From a checkpoint of a small contrastive image-text model: 64-pixel images, muon at rate 0.004.
Rows from block 11 of the image encoder of a small contrastive image-text model, named by matrix and row number. Rows with one number belong to one channel. Each number is 128 + 24 x the weight over its row's rms, rounded and kept within 0 to 255. All counts start at 0. Numbers have three digits each.
After each channel's rows are labels from the 100 images, of 14976, where the channel reaches its highest value: "responds to" is what is common among them. Only what is clearly more common there than usual is listed. The data: photos of plants and fungi (iNaturalist). In brackets: how many of the 100.
# convs0: first 3x3 conv, stride 2 (encoder.blocks.11.convs.0.weight, 192x96x3x3, standardized in use, each kernel summed), inputs 0-95
# convs1: second 3x3 conv (encoder.blocks.11.convs.1.weight, 192x192x3x3, standardized in use, transposed, each kernel summed), outputs 0-63

convs0.133:086122098125135136148131103137138159081130109114094128143085090119143097159143128128122105130141123153140133142138108106170144193124120151135152138135126118145085145157083114134158118144102079128121081150089145120160105136114147152173128142120104131094195101125140166115140133131103106148
convs1.133:127153141128118154132096164120141106110090084143129087093137102132138125166095141120145146115115109114101140109108139166122218147131066138115115101153155179107086084098124130124134105112140136
responds to: order Asparagales (31); family: Asparagaceae (28); text has "yucca" (26)

convs0.176:127110116141121188119174095140116103114103131120108159111111144137128164153120111123093126099113133128137080112117120179120091123178131128103140119090151160181113135128088078107139128097132138123088109173154141139129156160184101117120121154125151155136163117107100116145132111148137130116
convs1.176:113045123136140081110152106162157145095122178112121119108102106096066144093122141107163121122104124154134092146117101133104141126095100136155171094119127149132115158089155116088157146132124154
responds to: order Asparagales (33); family: Asparagaceae (32); text has "yucca" (28)

convs0.25:119083140128129073110211093119128109140140100159115148135107092103126163114165139146145073117139099138127138146147115111135145110130130114169150148173113125118151120135129134139110152119149116100143146186139107145161097104136124151151124104115078109115158115143115108112071132134146131140
convs1.25:083179144127120162149095116120122104129096124130119194110119136128237134085137112137104106127084127131093127117137142125115128139118108103117115138108163163104130165135137139160114117089143134
responds to: order Asterales (31); family: Asteraceae (31)

convs0.95:093131122164165122196091069132132138113112137120100119118069131133117149122160124130138099149124110136115136125127143107105124131110101096146165144101111124124112122123122113103136143116128115125119134099145170139114197169122144124166116111133199162151116160151109124136138115078106149109
convs1.95:146127166113139110184142118178174149105096129108134090105118124112128154118114145122114118132144059108136113097141118125122124174149122135111087119133119118124106136114146104115121204128121131
responds to: class Liliopsida (35)

convs0.103:126116130138138153122097113094116134123124131134122109105106110136146124152127129073151107091085116128134160140127149128152105132109100141106180181109154139127120127128110092074154130157113120165070096130115122164136151190140125143130103153115181107146094138127141135119151153091138179133
convs1.103:103123127108121109139143136208156168092122084127143136135136119113106129167146141112130155155163094167129156110099114107141122168116110122094134122113112096136113152106131093149133123144125113
responds to: class Liliopsida (36)

convs0.108:110100108162139125147116121127158139094140121102131145134121160125131126099181103157150115138145175173116111157136148111139144137133122145067148099148087086100167093137167116081142116151118087093117127115139147131142139139146139150152137115122138118146097085115178150109133125107139068116
convs1.108:119131133114115145146139135142150118120152110087110147120176150151109141122106092149114182126133116136130169162159097116129155121159137110121150138120094077113111147154119112144100108123135121
responds to: order Asterales (50); family: Asteraceae (50)

convs0.170:167130132088139139112120095146116097186112155155202122125120120136078088146158152131124115142140134134143092102123105107134145158139131108118120152115108165133124118123133096162136113119140134100143087151154126123122088110093084130145152126171129144177087148119109138114175097114105132137
convs1.170:139095135066137123184109078129148142109114176106169165129108136127124121132147095135141145117108155136143122139130074156129128147146126151150139093158129123128153100077127121073093104128111128
responds to: order Lamiales (33)

convs0.71:114100148136164120116094187102117158080105114138141092133094164139147103155133154102117124133140116147166091149173143116132144135115109129072121127147187116089132108148103122134176099096124119153125120162102148129123138137148114122149144148143172126139117107140104105107152125144104078105
convs1.71:113144118145106123140114125141141124113135123156130154135137108099103141139122154092086109145132093105142112102101112149119129139150172143087118132134135115153054088147119161141197125105132089
responds to: order Caryophyllales (30); family: Cactaceae (30)

convs0.68:122132098170101152080136093136132078110093111109119154187126134149162158112123165150104146132145120127125128084117135156107114146124143120117099107152181182142098148153138156120097156119100093101110117152130161101137117124131080146141125126117136127124134095143099118165152121161105163116
convs1.68:146107115107142122123114085127115158117142157148166136144120119092102126124168137150128094126131124159175153121142131088081127160127088114117147089117133178097128139066154109112103135174128147
responds to: order Asparagales (27); family: Asparagaceae (27); text has "yucca" (27)

convs0.81:127130120119150118132155122137129137132086121134110121102104154095126157088154079115132141098133140117126099101084096127134132162148150167124157104101148113114113109131092059129169130129146113121143095137121125157110109166143131126089116177132181119129124168122136196132120145149175138131
convs1.81:150121156131135117145121103195174123103143115179095125061146118082133164134144129137190141104096170163133158102138100126104173126126079132082125100138137127090126132157116107144106152161157165
responds to: class Liliopsida (25)

convs0.85:075120089110145161158136119094145155090152154115133076132142130093101143118121131121115142108167162160100122099163129113129156139158127125094169159105114126155109117155127134153142123126094150108161123139137092086105108142106115086107131194116160147140160119128128178117114110110123137131
convs1.85:135122138102102153127132102125111175130121135132138119100137147109110128156106125166205127109126103101142149100107076114113146102124098140103129112117136140108107100142112067121100148146166134
responds to: class Liliopsida (28)

convs0.66:137068128160115113132147129117126136114126120180131116115107124122127083169158117101160147152124122135115172163177083110098132159119130128129157176141096165126101125086116126121132129142131107158120117159101174136113099147132111113168107085104114108129130122171111124166148106080117148124
convs1.66:134089131137161112187158094159147120109128117118128196129123134127117139103145180138139159159149079136165120100157153148117115148132135175147120125139110095106126104098114084161109106084111132
responds to: class Liliopsida (29)

convs0.90:113120123146165103111141127157134132157132100134130190098072080121147142126152120136130120112150089119118128114081128116140121192171148136109149141111140149113137173099133131093156116162144113098157127113163148169147134105120117137107138136103104109093130128095154105105164126142094159091
convs1.90:120179206114151101137122135137112126092141107123101135135110108142126099117098115127124103140115100146105146106150116148115137123109135091121111119121155115144103183115140120149103128213150122
responds to: order Asterales (29); family: Asteraceae (29)

convs0.65:081106137138120101102150129143140145107116132093126120161117178152143141102106136139106132106107074117104134136117104121127117118151148143098134131170208144119105110078165156110119132136115104129131133083114131128092117130205125125142108166109122121160138130142110151158110127132145176145
convs1.65:105112117129117103143162132120118173104131155100174128114131139156131081176100123080136147125108147120191128154098115128116090130132112139120107112108110096149117137106151048127155139170167128
responds to: order Caryophyllales (37); family: Cactaceae (36)

convs0.7:140132159121122075141124144116178121103114082140114119167130136104108105089139112149137167118128134135125149120137114164112155147112113087126169127188117072128131154158132154118156123139150142108112130101113098180139116168098108151125081190113127155121114107134139105099131108100109134134
convs1.7:135127106155151130129170108141125098164130132129109152193153135135113136110142138131141116104147171121101112139109110114121110125157096146114115123126148118091157107130114086127181150107157122
responds to: class Liliopsida (34)

convs0.72:088115144109109175155104140122116115117117161140142145120153115097149129136111127139124115106112155109157112125125133105106157153123107140185116163134145082130081166145080126079154177103133109149104138147123106130122087136125159156161109134150133118081171101098116183146135118130144103128
convs1.72:204126120137145132101138138128137153137111136160134061154111111103128135175099153113141120119165142117082130092160157137136145138131100126121104124167127182110127116122124148133113157166107137
responds to: class: Liliopsida (28); order Caryophyllales (26); family: Cactaceae (25)

convs0.180:118094115133126101110153057124150131120150137122118135151124112118155111101192122124159124154147129118116126146126103132098160154114120139125136113130107149078129171154140163104134141143116114099162156116112125124129122112143147213154116098100131109113144139115153177110118119122088149071
convs1.180:114120158115169096145091125113165146176168117131127231104143119120146165090129103117134120110140112119113150085105125080140136145135098095122128120137132107106124137108104101115096115088126140
responds to: order Asterales (43); family: Asteraceae (43)

convs0.29:139135144142093184119106149114098141152088148149122083162129094085155139145123110110140100145135123097065113101134140128118112129127156105110118126140173131117144157114101131160103155132106144164109106161108166141100127095150137139149133142146147102127130095190113098114118180108153138117
convs1.29:119109108125137140102054131165133123116127100137131117168125107106109110163148139086117154099156146152120108124107107144132200178125131140105087123120083164175111102121136172133141086151105148
responds to: class Liliopsida (27)

convs0.57:100121138103104172145152109123114151107107102149126093111137109111153104130096106111152144122163140148141087109132158105103149129123131156087173086126153098119157155159118183082156144117117094149105116159076113120165145175144120122117098145128150130100124132158138099170135152134136112126
convs1.57:153139120102116148092115132128127074148176102124110085163127147135115109087097141138147121152175164111125134160144130129134110129097125103105115119148141118146169111113112145111116131095116132
responds to: class Liliopsida (25)

convs0.42:113121154110080110168120134114140135110098104084158070108142135139112126156141113115186179125127110151167119109094126148123142135106144143105174125120132090116118164113138140092128172134110083122157149138121135139145098142127115103166087157100142137117162136140144132159076130130123107152
convs1.42:173132124099128145134107127117084094176129125152070104102134138139116142102102111154137111188136098102099141152135112100131106125116114138175098123136104129131171130130123095135111111092140119
responds to: class Liliopsida (27)