From a checkpoint of a small contrastive image-text model.
Model: 16.6M parameters, 64-pixel images, encoder activation relu, encoder depths [4, 7, 7], encoder widths [48, 96, 192], text encoder width 384, text encoder layers 6, text encoder norm layernorm, text encoder activation gelu_tanh.
Training: muon at rate 0.004, batches of 128.
Rows from block 11 of the image encoder of a small contrastive image-text model, named by matrix and row number. Rows with one number belong to one channel. Each number is 200 + 20 x the weight over its row's rms, rounded and kept within 0 to 999. All counts start at 0. After the name is the row's rms in percent of the matrix's.
Before each channel's rows are labels from the 100 images, of 14976, where the channel reaches its highest value: "place" is the part of the image that holds the peak. Only what is clearly more common there than usual is listed. The data: photos of plants and fungi (iNaturalist). In brackets: how many of the 100, against the usual share in percent.
# convs0: first 3x3 conv, stride 2 (encoder.blocks.11.convs.0.weight, 192x96x3x3, standardized in use, each kernel summed), inputs 0-95
# convs1: second 3x3 conv (encoder.blocks.11.convs.1.weight, 192x192x3x3, standardized in use, transposed, each kernel summed), outputs 0-63

place: centre (42 vs 6.2)
convs0.88,095,174,197,213,236,203,208,253,223,206,234,169,188,198,196,200,185,172,176,168,212,232,191,196,177,205,239,206,179,204,188,194,226,184,210,232,192,218,201,193,200,154,216,208,161,173,232,178,203,208,210,172,183,162,224,209,180,203,232,194,173,187,217,215,189,180,199,181,217,199,189,208,206,190,194,230,236,206,191,188,232,173,202,184,187,212,235,198,210,193,225,195,202,185,203,184,201
convs1.88,100,200,191,195,226,213,203,220,223,230,186,215,172,210,215,173,195,195,184,191,208,229,210,198,163,187,207,176,180,180,203,246,204,200,185,204,202,173,205,171,213,204,184,178,199,200,172,218,168,215,189,191,194,194,191,205,194,236,231,211,192,223,196,218,198

place: top left (52 vs 14.1); top right (33 vs 14.1)
convs0.122,105,184,205,202,196,224,188,211,185,198,168,245,195,188,205,143,198,168,160,208,214,192,178,225,218,223,174,204,198,196,175,205,193,183,171,194,199,201,205,234,200,190,237,210,214,225,168,198,186,179,192,182,196,213,181,215,200,187,197,153,190,204,194,188,228,180,239,229,202,208,173,190,228,246,217,168,222,210,236,223,208,182,202,202,214,174,197,189,207,208,208,183,213,210,203,216,227
convs1.122,094,216,224,167,178,240,200,227,212,174,226,221,161,246,189,173,224,192,201,205,214,178,209,172,239,223,203,169,192,204,203,188,221,178,180,188,183,214,194,177,175,215,195,181,220,220,243,185,174,224,191,213,181,180,197,196,206,181,192,181,186,208,174,188,206

place: centre (38 vs 6.2)
convs0.89,140,209,196,221,200,173,243,183,224,191,195,204,197,177,170,192,186,224,212,202,153,185,220,195,185,199,203,170,181,217,196,163,225,219,217,216,236,201,205,199,214,171,215,211,204,197,231,178,199,179,187,203,200,249,216,206,226,183,192,220,212,232,248,214,179,207,204,187,219,175,182,212,243,184,174,207,203,207,201,205,191,218,170,199,208,203,186,183,186,159,169,222,198,188,173,209,177
convs1.89,158,186,176,226,200,203,194,133,201,199,172,191,184,162,194,170,200,174,215,238,187,237,245,192,203,196,167,174,194,170,220,218,217,228,201,200,198,241,196,166,201,222,183,192,189,215,191,152,209,195,202,208,203,237,170,222,148,212,211,201,187,206,243,187,174

place: centre (31 vs 6.2)
convs0.69,096,196,152,183,191,198,192,213,204,216,184,213,218,166,166,184,252,172,210,205,242,194,181,235,174,236,179,211,170,211,197,222,157,227,192,196,191,197,239,202,219,200,222,196,168,204,208,196,191,209,190,198,184,213,205,206,199,193,170,236,182,199,190,196,212,215,170,202,220,203,228,213,192,220,186,224,197,216,220,183,208,195,168,212,196,186,180,221,228,165,196,203,180,210,180,229,185
convs1.69,088,193,189,196,219,178,197,232,206,208,206,228,199,204,191,198,211,212,213,208,197,202,206,164,202,191,235,230,203,194,245,168,207,162,218,203,198,195,180,245,199,216,198,193,172,192,236,191,243,215,151,203,191,156,199,196,217,168,216,196,208,191,195,156,211

place: centre (35 vs 6.2)
convs0.160,077,183,194,215,174,161,185,187,214,225,219,234,167,249,208,225,191,243,208,200,198,207,180,191,175,217,215,174,193,191,199,189,211,224,167,218,152,211,202,204,236,207,196,205,199,174,194,204,200,184,185,230,188,185,246,206,224,202,195,181,221,180,206,187,198,190,209,179,173,184,220,244,217,216,197,191,177,219,209,229,194,215,193,174,194,213,207,217,172,186,212,200,208,164,179,186,221
convs1.160,089,236,198,194,186,188,194,213,201,194,201,208,234,205,204,209,190,158,229,192,191,192,174,212,199,186,162,188,181,183,216,235,232,193,160,223,205,218,200,206,168,173,167,180,208,200,171,209,253,223,192,194,174,184,224,179,217,177,188,179,199,179,204,207,190

place: bottom centre (27 vs 9.4)
convs0.115,100,178,196,188,178,189,213,223,184,212,201,229,182,186,183,171,223,170,206,208,191,222,167,232,172,174,212,191,193,240,225,193,192,190,164,209,189,197,238,212,221,207,168,197,195,201,210,171,191,233,198,202,186,179,246,201,248,215,218,209,227,183,176,194,196,201,185,206,215,193,174,192,197,211,208,191,204,200,232,228,186,160,211,210,238,217,186,196,210,234,170,193,200,185,196,166,212
convs1.115,101,218,212,185,222,176,234,211,223,179,169,200,208,222,192,179,205,177,221,215,206,206,204,193,209,229,208,237,199,200,202,156,181,207,208,183,200,200,157,216,243,186,226,205,229,239,204,192,216,202,184,209,208,184,213,167,199,197,201,205,210,190,192,184,186

place: centre (40 vs 6.2)
convs0.36,092,222,201,208,180,199,192,181,198,193,186,185,202,179,189,206,150,168,215,174,200,216,208,201,222,196,248,178,240,183,207,219,196,211,228,213,201,222,207,184,189,165,237,190,177,185,169,200,212,193,180,222,187,197,213,201,249,187,229,179,204,226,220,195,217,194,196,178,173,182,197,188,214,187,222,223,170,217,181,198,238,205,196,188,217,211,194,205,178,186,194,255,200,206,194,232,172
convs1.36,090,196,222,187,204,196,191,211,203,248,201,195,213,186,209,186,214,196,200,229,208,204,174,177,209,211,186,187,200,220,174,179,239,190,199,188,209,220,217,235,160,250,171,223,180,169,163,198,212,199,172,173,195,240,191,191,222,190,173,222,189,216,220,193,155

place: centre (52 vs 6.2)
convs0.109,092,189,221,216,271,167,207,182,167,195,218,217,179,195,193,215,170,183,222,198,250,205,190,166,197,208,197,186,217,202,206,184,185,200,179,213,166,191,209,190,179,211,180,174,178,223,196,197,190,205,224,214,184,179,218,201,228,196,199,191,201,179,198,183,241,212,229,210,215,203,215,148,189,232,196,210,213,199,204,203,179,166,199,212,233,210,215,201,169,193,199,237,206,193,209,205,174
convs1.109,104,205,168,219,192,210,189,192,238,229,212,212,226,163,188,227,193,230,222,184,183,217,180,170,218,205,205,194,209,176,198,176,208,187,219,227,197,166,214,209,221,169,190,252,209,186,194,187,232,190,190,191,201,216,223,210,210,209,222,194,217,190,175,209,212

place: centre (44 vs 6.2)
convs0.28,111,222,214,223,168,187,181,169,217,166,187,192,180,226,219,210,190,191,245,194,210,194,174,181,198,177,228,229,195,205,225,208,225,215,191,228,207,151,201,191,198,224,171,181,205,221,175,208,192,177,177,185,206,222,175,198,217,191,224,217,195,176,182,196,167,211,181,213,216,234,196,227,223,191,193,218,182,194,209,193,195,168,203,187,219,212,259,200,199,200,192,233,168,206,179,206,200
convs1.28,111,189,176,183,207,190,188,145,166,163,206,197,172,180,204,221,236,205,166,164,209,190,195,207,228,185,182,187,176,204,199,182,198,226,228,191,173,214,229,219,192,168,199,210,178,190,186,198,186,198,216,197,205,211,192,224,224,193,202,213,175,224,189,192,227

place: centre (31 vs 6.2)
convs0.179,093,178,198,207,213,180,202,191,208,172,174,170,187,198,199,198,232,185,172,206,217,203,178,184,204,201,216,243,179,182,180,204,239,162,200,191,214,179,218,189,208,250,190,187,194,213,225,223,176,214,183,203,213,204,179,199,208,201,209,214,179,186,222,205,195,219,196,210,207,191,191,173,224,207,213,224,224,216,231,226,201,192,240,203,247,220,196,182,183,187,166,148,223,190,168,177,183
convs1.179,089,176,227,177,177,207,212,205,205,191,204,205,202,237,175,226,214,258,223,166,214,160,211,243,196,204,218,185,186,208,189,220,175,175,204,193,185,188,219,187,221,194,214,205,188,221,198,201,146,214,221,208,181,174,190,176,194,192,215,172,236,184,186,229,221

place: bottom centre (26 vs 9.4)
convs0.49,097,227,214,232,176,200,203,241,181,218,196,188,210,208,219,210,240,207,162,206,194,215,223,183,210,200,187,194,157,184,172,174,235,187,175,180,215,219,188,199,213,187,216,228,198,207,230,224,207,203,231,223,207,170,177,223,227,186,180,194,195,189,199,208,194,171,183,223,179,213,202,226,202,222,213,183,156,235,202,184,226,192,221,179,195,181,202,201,197,168,172,182,197,199,204,177,162
convs1.49,094,200,218,208,204,223,165,208,219,209,209,193,196,198,185,173,230,199,244,224,202,163,202,210,200,245,178,192,205,204,159,196,208,192,179,191,176,228,192,190,198,215,178,196,212,216,191,202,190,202,210,237,229,165,191,202,234,198,192,210,202,229,202,197,197

place: bottom centre (27 vs 9.4)
convs0.119,102,219,227,224,213,175,197,201,202,215,183,217,215,163,230,212,188,195,211,184,244,204,221,176,199,188,214,202,194,209,195,226,187,218,202,204,196,204,246,173,193,190,216,172,196,209,213,183,201,191,209,256,159,206,183,216,226,182,211,217,213,212,198,164,158,203,176,175,192,203,236,183,218,155,227,222,153,192,201,181,224,204,208,180,203,184,196,194,186,178,192,193,193,175,214,215,205
convs1.119,088,200,226,189,199,244,200,174,198,190,213,181,198,139,185,180,251,203,189,213,211,178,188,216,201,220,184,209,209,194,183,184,182,245,207,204,196,188,200,202,192,201,158,221,225,197,205,204,169,199,218,194,258,195,206,189,201,189,182,208,212,200,187,202,211

place: centre (32 vs 6.2)
convs0.183,111,182,179,235,198,173,176,229,172,209,200,177,182,194,250,190,199,217,183,185,173,174,195,195,209,205,264,214,212,194,216,187,199,222,227,252,190,225,236,233,205,173,197,190,202,198,191,196,219,216,201,204,214,220,168,195,189,169,203,203,217,217,191,190,196,216,191,190,188,172,210,210,206,187,185,200,215,184,189,175,196,185,209,216,167,215,160,200,202,182,230,213,210,169,229,183,191
convs1.183,118,209,210,189,240,177,239,211,207,211,204,151,181,214,201,162,200,196,164,192,214,230,177,158,189,205,181,223,189,217,180,179,209,164,216,218,231,173,207,231,201,247,220,191,190,207,203,188,201,224,155,197,181,216,180,193,236,167,187,237,195,199,212,204,187

place: centre (32 vs 6.2)
convs0.62,085,214,211,182,209,186,206,223,229,222,211,229,174,203,194,232,204,208,200,189,193,193,210,239,187,201,174,183,170,192,189,213,202,207,218,210,213,230,175,208,170,203,178,207,194,168,201,164,162,250,177,188,157,211,256,211,210,176,179,196,192,189,196,212,197,220,197,209,229,207,198,199,195,204,169,218,165,158,229,170,201,192,196,194,198,209,197,216,211,237,211,212,205,217,212,177,175
convs1.62,084,221,196,206,192,193,209,199,203,198,181,191,170,228,174,198,172,200,230,214,177,213,229,193,197,243,232,200,174,229,210,186,196,197,223,212,205,173,193,207,223,225,196,186,202,220,224,226,216,208,205,182,182,202,220,179,218,182,190,177,206,190,200,175,232

place: centre (37 vs 6.2)
convs0.61,082,190,196,179,191,188,167,199,243,154,192,176,203,188,217,156,171,194,191,202,211,205,240,200,216,163,215,212,170,174,203,239,224,206,217,263,211,177,206,189,194,194,221,192,189,195,172,210,234,201,203,205,198,213,211,187,197,191,210,221,203,235,220,197,194,196,194,195,197,197,197,194,213,182,190,184,197,191,199,176,202,187,194,202,234,203,139,213,238,200,190,224,221,204,210,186,227
convs1.61,101,190,233,180,191,203,174,217,198,240,199,225,180,258,213,207,207,209,171,183,235,195,194,161,194,220,213,195,161,211,198,208,207,190,210,212,183,230,197,232,163,180,163,224,191,176,198,199,199,208,157,183,214,175,218,240,214,192,160,202,208,212,210,181,206

place: middle right (25 vs 9.4)
convs0.143,092,182,202,213,199,213,184,171,203,208,172,224,177,190,167,164,171,213,202,193,168,197,204,200,171,217,184,187,193,175,220,214,196,196,214,213,221,201,196,213,194,247,223,193,175,229,190,189,198,218,168,237,161,186,192,185,216,183,202,218,177,239,211,219,199,207,215,207,176,181,169,190,182,171,189,212,206,218,209,267,218,240,201,197,217,205,196,181,190,188,198,215,238,214,196,212,191
convs1.143,103,184,257,193,194,217,216,193,226,207,172,186,231,179,211,218,217,243,175,210,210,197,211,198,189,211,173,201,203,215,202,183,188,191,210,194,228,198,202,201,199,205,192,243,202,260,192,154,209,196,220,220,170,199,187,216,181,207,197,183,210,189,205,217,194

place: centre (33 vs 6.2)
convs0.53,121,168,222,184,164,212,211,245,183,195,194,191,184,246,205,190,195,215,208,196,186,203,173,195,180,210,189,191,218,220,211,163,191,181,209,195,230,183,202,185,213,230,171,234,182,182,232,227,182,205,187,209,198,214,195,224,197,198,185,179,186,225,185,218,170,214,174,184,228,203,171,198,213,230,192,181,220,215,209,215,237,220,193,196,207,230,232,161,213,201,207,168,188,172,194,166,217
convs1.53,125,216,181,204,220,207,232,190,180,208,204,214,198,200,170,199,207,197,196,205,213,199,238,240,201,196,206,164,189,163,211,228,209,200,184,198,175,201,189,180,264,185,222,214,193,171,193,201,217,224,211,192,206,200,177,240,203,217,208,215,253,222,222,229,241

place: middle right (26 vs 9.4); centre (25 vs 6.2)
convs0.84,104,169,175,186,197,220,209,187,206,177,206,248,207,182,227,240,207,222,201,224,201,219,210,197,185,185,218,179,179,240,214,182,171,205,186,196,180,195,227,210,197,223,182,197,216,187,187,171,178,202,223,209,173,193,232,193,233,168,220,172,230,204,212,178,188,189,169,195,199,190,192,182,214,222,211,179,199,191,229,226,215,208,202,210,236,197,194,182,175,151,230,214,210,198,213,169,174
convs1.84,099,238,197,187,198,194,219,192,211,196,211,209,204,191,214,216,185,223,206,205,203,226,197,189,196,157,159,231,230,189,237,187,207,216,181,182,191,232,218,193,215,188,206,196,206,250,226,198,249,219,192,219,240,180,213,171,177,206,179,196,205,182,154,230,206

place: centre (27 vs 6.2)
convs0.82,098,220,221,217,220,200,180,183,175,209,197,194,223,223,156,239,168,197,208,206,166,207,187,157,208,217,182,219,209,227,247,210,191,202,175,233,207,202,195,162,200,170,167,209,225,210,197,192,189,179,223,252,226,201,176,188,163,226,207,220,206,184,219,203,193,182,208,217,190,199,186,192,172,205,208,198,205,192,181,234,195,188,190,194,214,209,191,207,165,211,232,202,187,189,224,191,180
convs1.82,099,205,186,207,204,205,176,215,179,200,198,155,233,191,241,204,200,205,196,187,184,196,216,189,174,194,191,210,206,190,171,203,217,208,164,209,222,200,222,184,195,159,200,231,214,182,192,180,220,177,203,202,214,222,182,204,196,214,174,213,192,173,217,218,208

place: top left (35 vs 14.1)
convs0.124,108,182,198,204,208,215,189,223,229,234,191,186,225,247,191,195,186,229,164,209,180,212,183,182,226,214,212,193,217,188,201,188,180,172,182,164,224,202,249,188,196,209,183,180,186,212,166,189,218,165,236,206,197,226,192,195,175,180,232,187,190,181,190,218,191,218,209,222,184,212,183,156,221,207,208,183,187,192,205,203,206,195,191,209,165,183,166,242,200,211,223,205,221,211,205,184,226
convs1.124,096,197,210,166,212,225,207,211,171,199,175,202,193,216,203,196,187,194,172,248,188,207,214,190,186,232,227,183,196,194,169,187,189,207,162,221,205,197,190,167,170,201,194,189,146,219,239,199,209,224,195,210,207,165,200,216,206,196,196,197,211,190,159,209,235

place: bottom centre (29 vs 9.4)
convs0.130,102,210,213,189,209,194,178,236,245,162,193,220,219,155,194,196,178,185,211,172,196,213,166,177,219,199,221,200,191,213,204,194,256,200,205,200,197,176,200,203,177,207,200,182,174,191,199,177,192,207,200,244,205,219,191,205,196,204,216,216,181,232,173,203,165,186,185,199,232,189,220,222,211,181,186,214,199,198,196,246,235,167,225,169,186,218,221,190,201,175,180,216,182,198,197,230,202
convs1.130,095,142,208,189,178,201,229,207,199,209,206,185,204,146,173,204,227,199,184,193,209,179,176,212,149,178,193,182,225,214,235,177,200,209,217,203,181,179,201,219,195,176,194,214,190,211,155,196,178,171,208,203,215,188,171,165,198,228,185,204,178,227,204,236,232

place: bottom centre (28 vs 9.4)
convs0.121,110,211,222,218,195,195,202,207,221,193,198,193,224,181,220,223,208,189,165,188,208,176,167,220,209,171,202,181,198,203,186,210,178,200,224,191,217,148,195,187,180,220,222,213,154,200,208,223,202,200,208,186,181,183,189,239,212,178,218,178,247,178,207,202,210,203,187,191,206,231,186,183,195,193,188,180,226,236,206,201,183,188,164,188,190,194,220,189,226,230,174,184,202,208,191,244,254
convs1.121,093,205,255,198,183,193,195,211,178,203,175,226,217,163,195,212,200,181,175,246,183,162,177,207,198,239,196,188,190,225,196,180,196,222,208,199,177,179,187,188,218,212,194,183,195,183,206,207,149,188,174,213,241,197,215,212,201,209,213,177,160,193,230,212,197

place: centre (37 vs 6.2)
convs0.74,077,193,212,197,188,176,204,170,207,198,192,194,209,229,210,211,185,191,192,200,157,183,221,180,208,173,203,175,207,194,215,183,197,212,243,211,254,194,197,178,204,244,184,221,190,183,208,188,160,210,170,195,173,215,205,203,215,186,177,184,201,197,258,200,195,208,195,192,184,179,173,201,163,188,189,219,210,218,218,204,224,247,180,204,184,205,240,198,243,185,213,186,202,214,197,210,224
convs1.74,106,174,188,204,212,225,213,178,196,187,191,197,202,239,205,197,203,214,167,224,223,193,232,259,194,208,206,161,159,210,229,219,176,224,187,212,195,201,169,173,220,210,194,192,197,244,223,207,170,228,188,238,158,210,200,238,211,228,211,193,238,216,190,204,202

place: centre (47 vs 6.2)
convs0.134,107,215,195,177,213,194,209,178,242,170,196,205,203,193,205,180,222,191,160,175,179,180,198,195,208,195,197,181,207,222,219,209,206,195,185,242,216,176,181,194,204,211,213,195,194,221,207,208,218,189,179,214,216,197,184,202,194,196,195,200,190,187,199,177,261,186,226,192,214,186,227,213,187,194,214,154,183,207,210,259,149,208,213,179,217,202,225,193,231,230,198,218,174,212,214,168,168
convs1.134,095,218,220,204,199,169,199,188,171,235,194,218,214,175,222,170,203,198,247,168,185,210,204,215,178,178,189,238,222,225,191,210,166,214,232,205,225,196,194,173,209,206,225,225,192,235,177,211,180,204,196,201,215,192,228,174,184,204,193,180,187,210,152,216,203

place: centre (42 vs 6.2)
convs0.4,102,205,173,148,193,192,210,224,179,202,197,210,191,183,194,194,188,223,198,182,190,196,185,197,177,244,205,187,183,206,236,189,235,191,181,203,197,195,195,199,188,239,186,236,200,195,216,179,213,235,211,195,212,208,235,209,196,193,157,194,204,175,202,216,183,248,197,213,186,171,242,198,164,228,205,200,209,138,213,182,193,221,196,187,207,229,225,173,199,198,209,220,185,208,195,205,200
convs1.4,099,223,155,204,217,220,199,192,195,224,208,186,165,192,176,196,175,171,256,193,175,209,227,187,184,194,202,224,193,178,238,195,225,165,209,216,217,220,182,209,220,188,213,176,179,205,243,218,199,164,209,185,178,193,190,209,191,205,222,210,230,169,217,215,209

place: centre (41 vs 6.2)
convs0.75,103,186,209,187,290,207,187,221,219,190,202,220,165,197,197,202,193,199,195,217,200,212,177,201,199,168,242,168,198,222,220,191,211,184,163,200,176,192,190,210,207,184,212,186,187,191,208,191,199,211,228,199,183,190,227,188,212,190,210,198,212,189,188,180,211,205,184,206,171,183,230,172,182,221,232,179,186,230,218,172,199,187,211,180,223,195,226,176,209,218,234,165,205,206,233,193,186
convs1.75,101,257,213,236,233,194,221,227,243,194,216,223,188,192,211,183,178,199,214,183,198,205,216,206,209,213,196,208,221,184,186,175,209,211,208,197,206,195,202,204,212,161,204,180,185,192,219,194,215,204,181,168,204,192,201,195,187,206,212,213,202,199,204,220,211

place: centre (29 vs 6.2)
convs0.19,093,175,195,211,208,188,217,182,213,187,215,208,195,202,208,221,212,213,195,219,229,189,193,207,180,195,227,194,189,194,173,179,214,231,168,196,150,161,202,195,205,205,223,189,188,220,197,169,237,154,221,227,203,179,213,197,228,187,231,169,242,218,209,192,193,204,204,223,188,221,186,199,198,207,207,171,191,213,231,201,230,189,205,200,209,213,210,198,142,175,173,233,219,176,184,207,178
convs1.19,094,194,199,185,176,188,206,171,207,185,185,182,194,186,212,211,176,230,191,212,225,201,187,192,189,189,213,218,226,169,193,225,213,222,180,169,211,235,219,208,182,187,183,197,223,227,171,231,204,226,214,202,205,194,227,181,199,186,202,198,208,164,199,233,181

place: middle right (25 vs 9.4)
convs0.167,100,208,186,189,199,206,176,213,247,168,198,204,173,182,217,178,196,174,188,208,216,225,170,241,213,223,204,183,238,188,207,220,223,189,208,191,230,262,189,246,184,201,206,178,186,198,186,188,219,189,196,170,185,195,208,198,203,212,185,226,220,223,196,202,179,192,240,189,212,189,166,192,179,185,191,216,198,181,189,241,171,193,201,207,195,205,172,227,202,214,187,188,163,202,209,187,221
convs1.167,092,184,239,230,194,171,221,213,208,217,193,209,214,217,174,148,185,186,212,135,197,210,211,211,197,196,208,171,198,224,195,206,212,195,216,215,213,179,189,197,174,191,189,243,207,185,196,209,211,193,236,195,188,155,200,176,208,215,160,206,213,227,164,184,222

place: bottom centre (30 vs 9.4)
convs0.169,096,210,190,212,207,203,230,263,226,167,180,190,215,210,206,181,185,183,180,187,247,198,193,201,202,181,214,207,183,212,185,153,259,215,207,192,174,153,206,191,163,199,222,195,195,199,188,201,185,197,191,176,180,185,184,202,191,196,218,201,215,219,192,210,197,238,191,204,195,237,189,216,219,209,201,221,217,208,216,183,194,190,231,199,222,196,197,184,229,196,182,182,189,169,163,221,211
convs1.169,095,187,229,194,187,207,183,191,190,187,189,212,186,202,192,203,238,209,181,200,218,198,218,182,177,212,199,178,179,192,207,190,194,201,218,195,186,170,207,184,216,214,213,168,232,186,195,188,134,210,222,172,205,182,180,214,215,197,242,209,177,203,197,224,220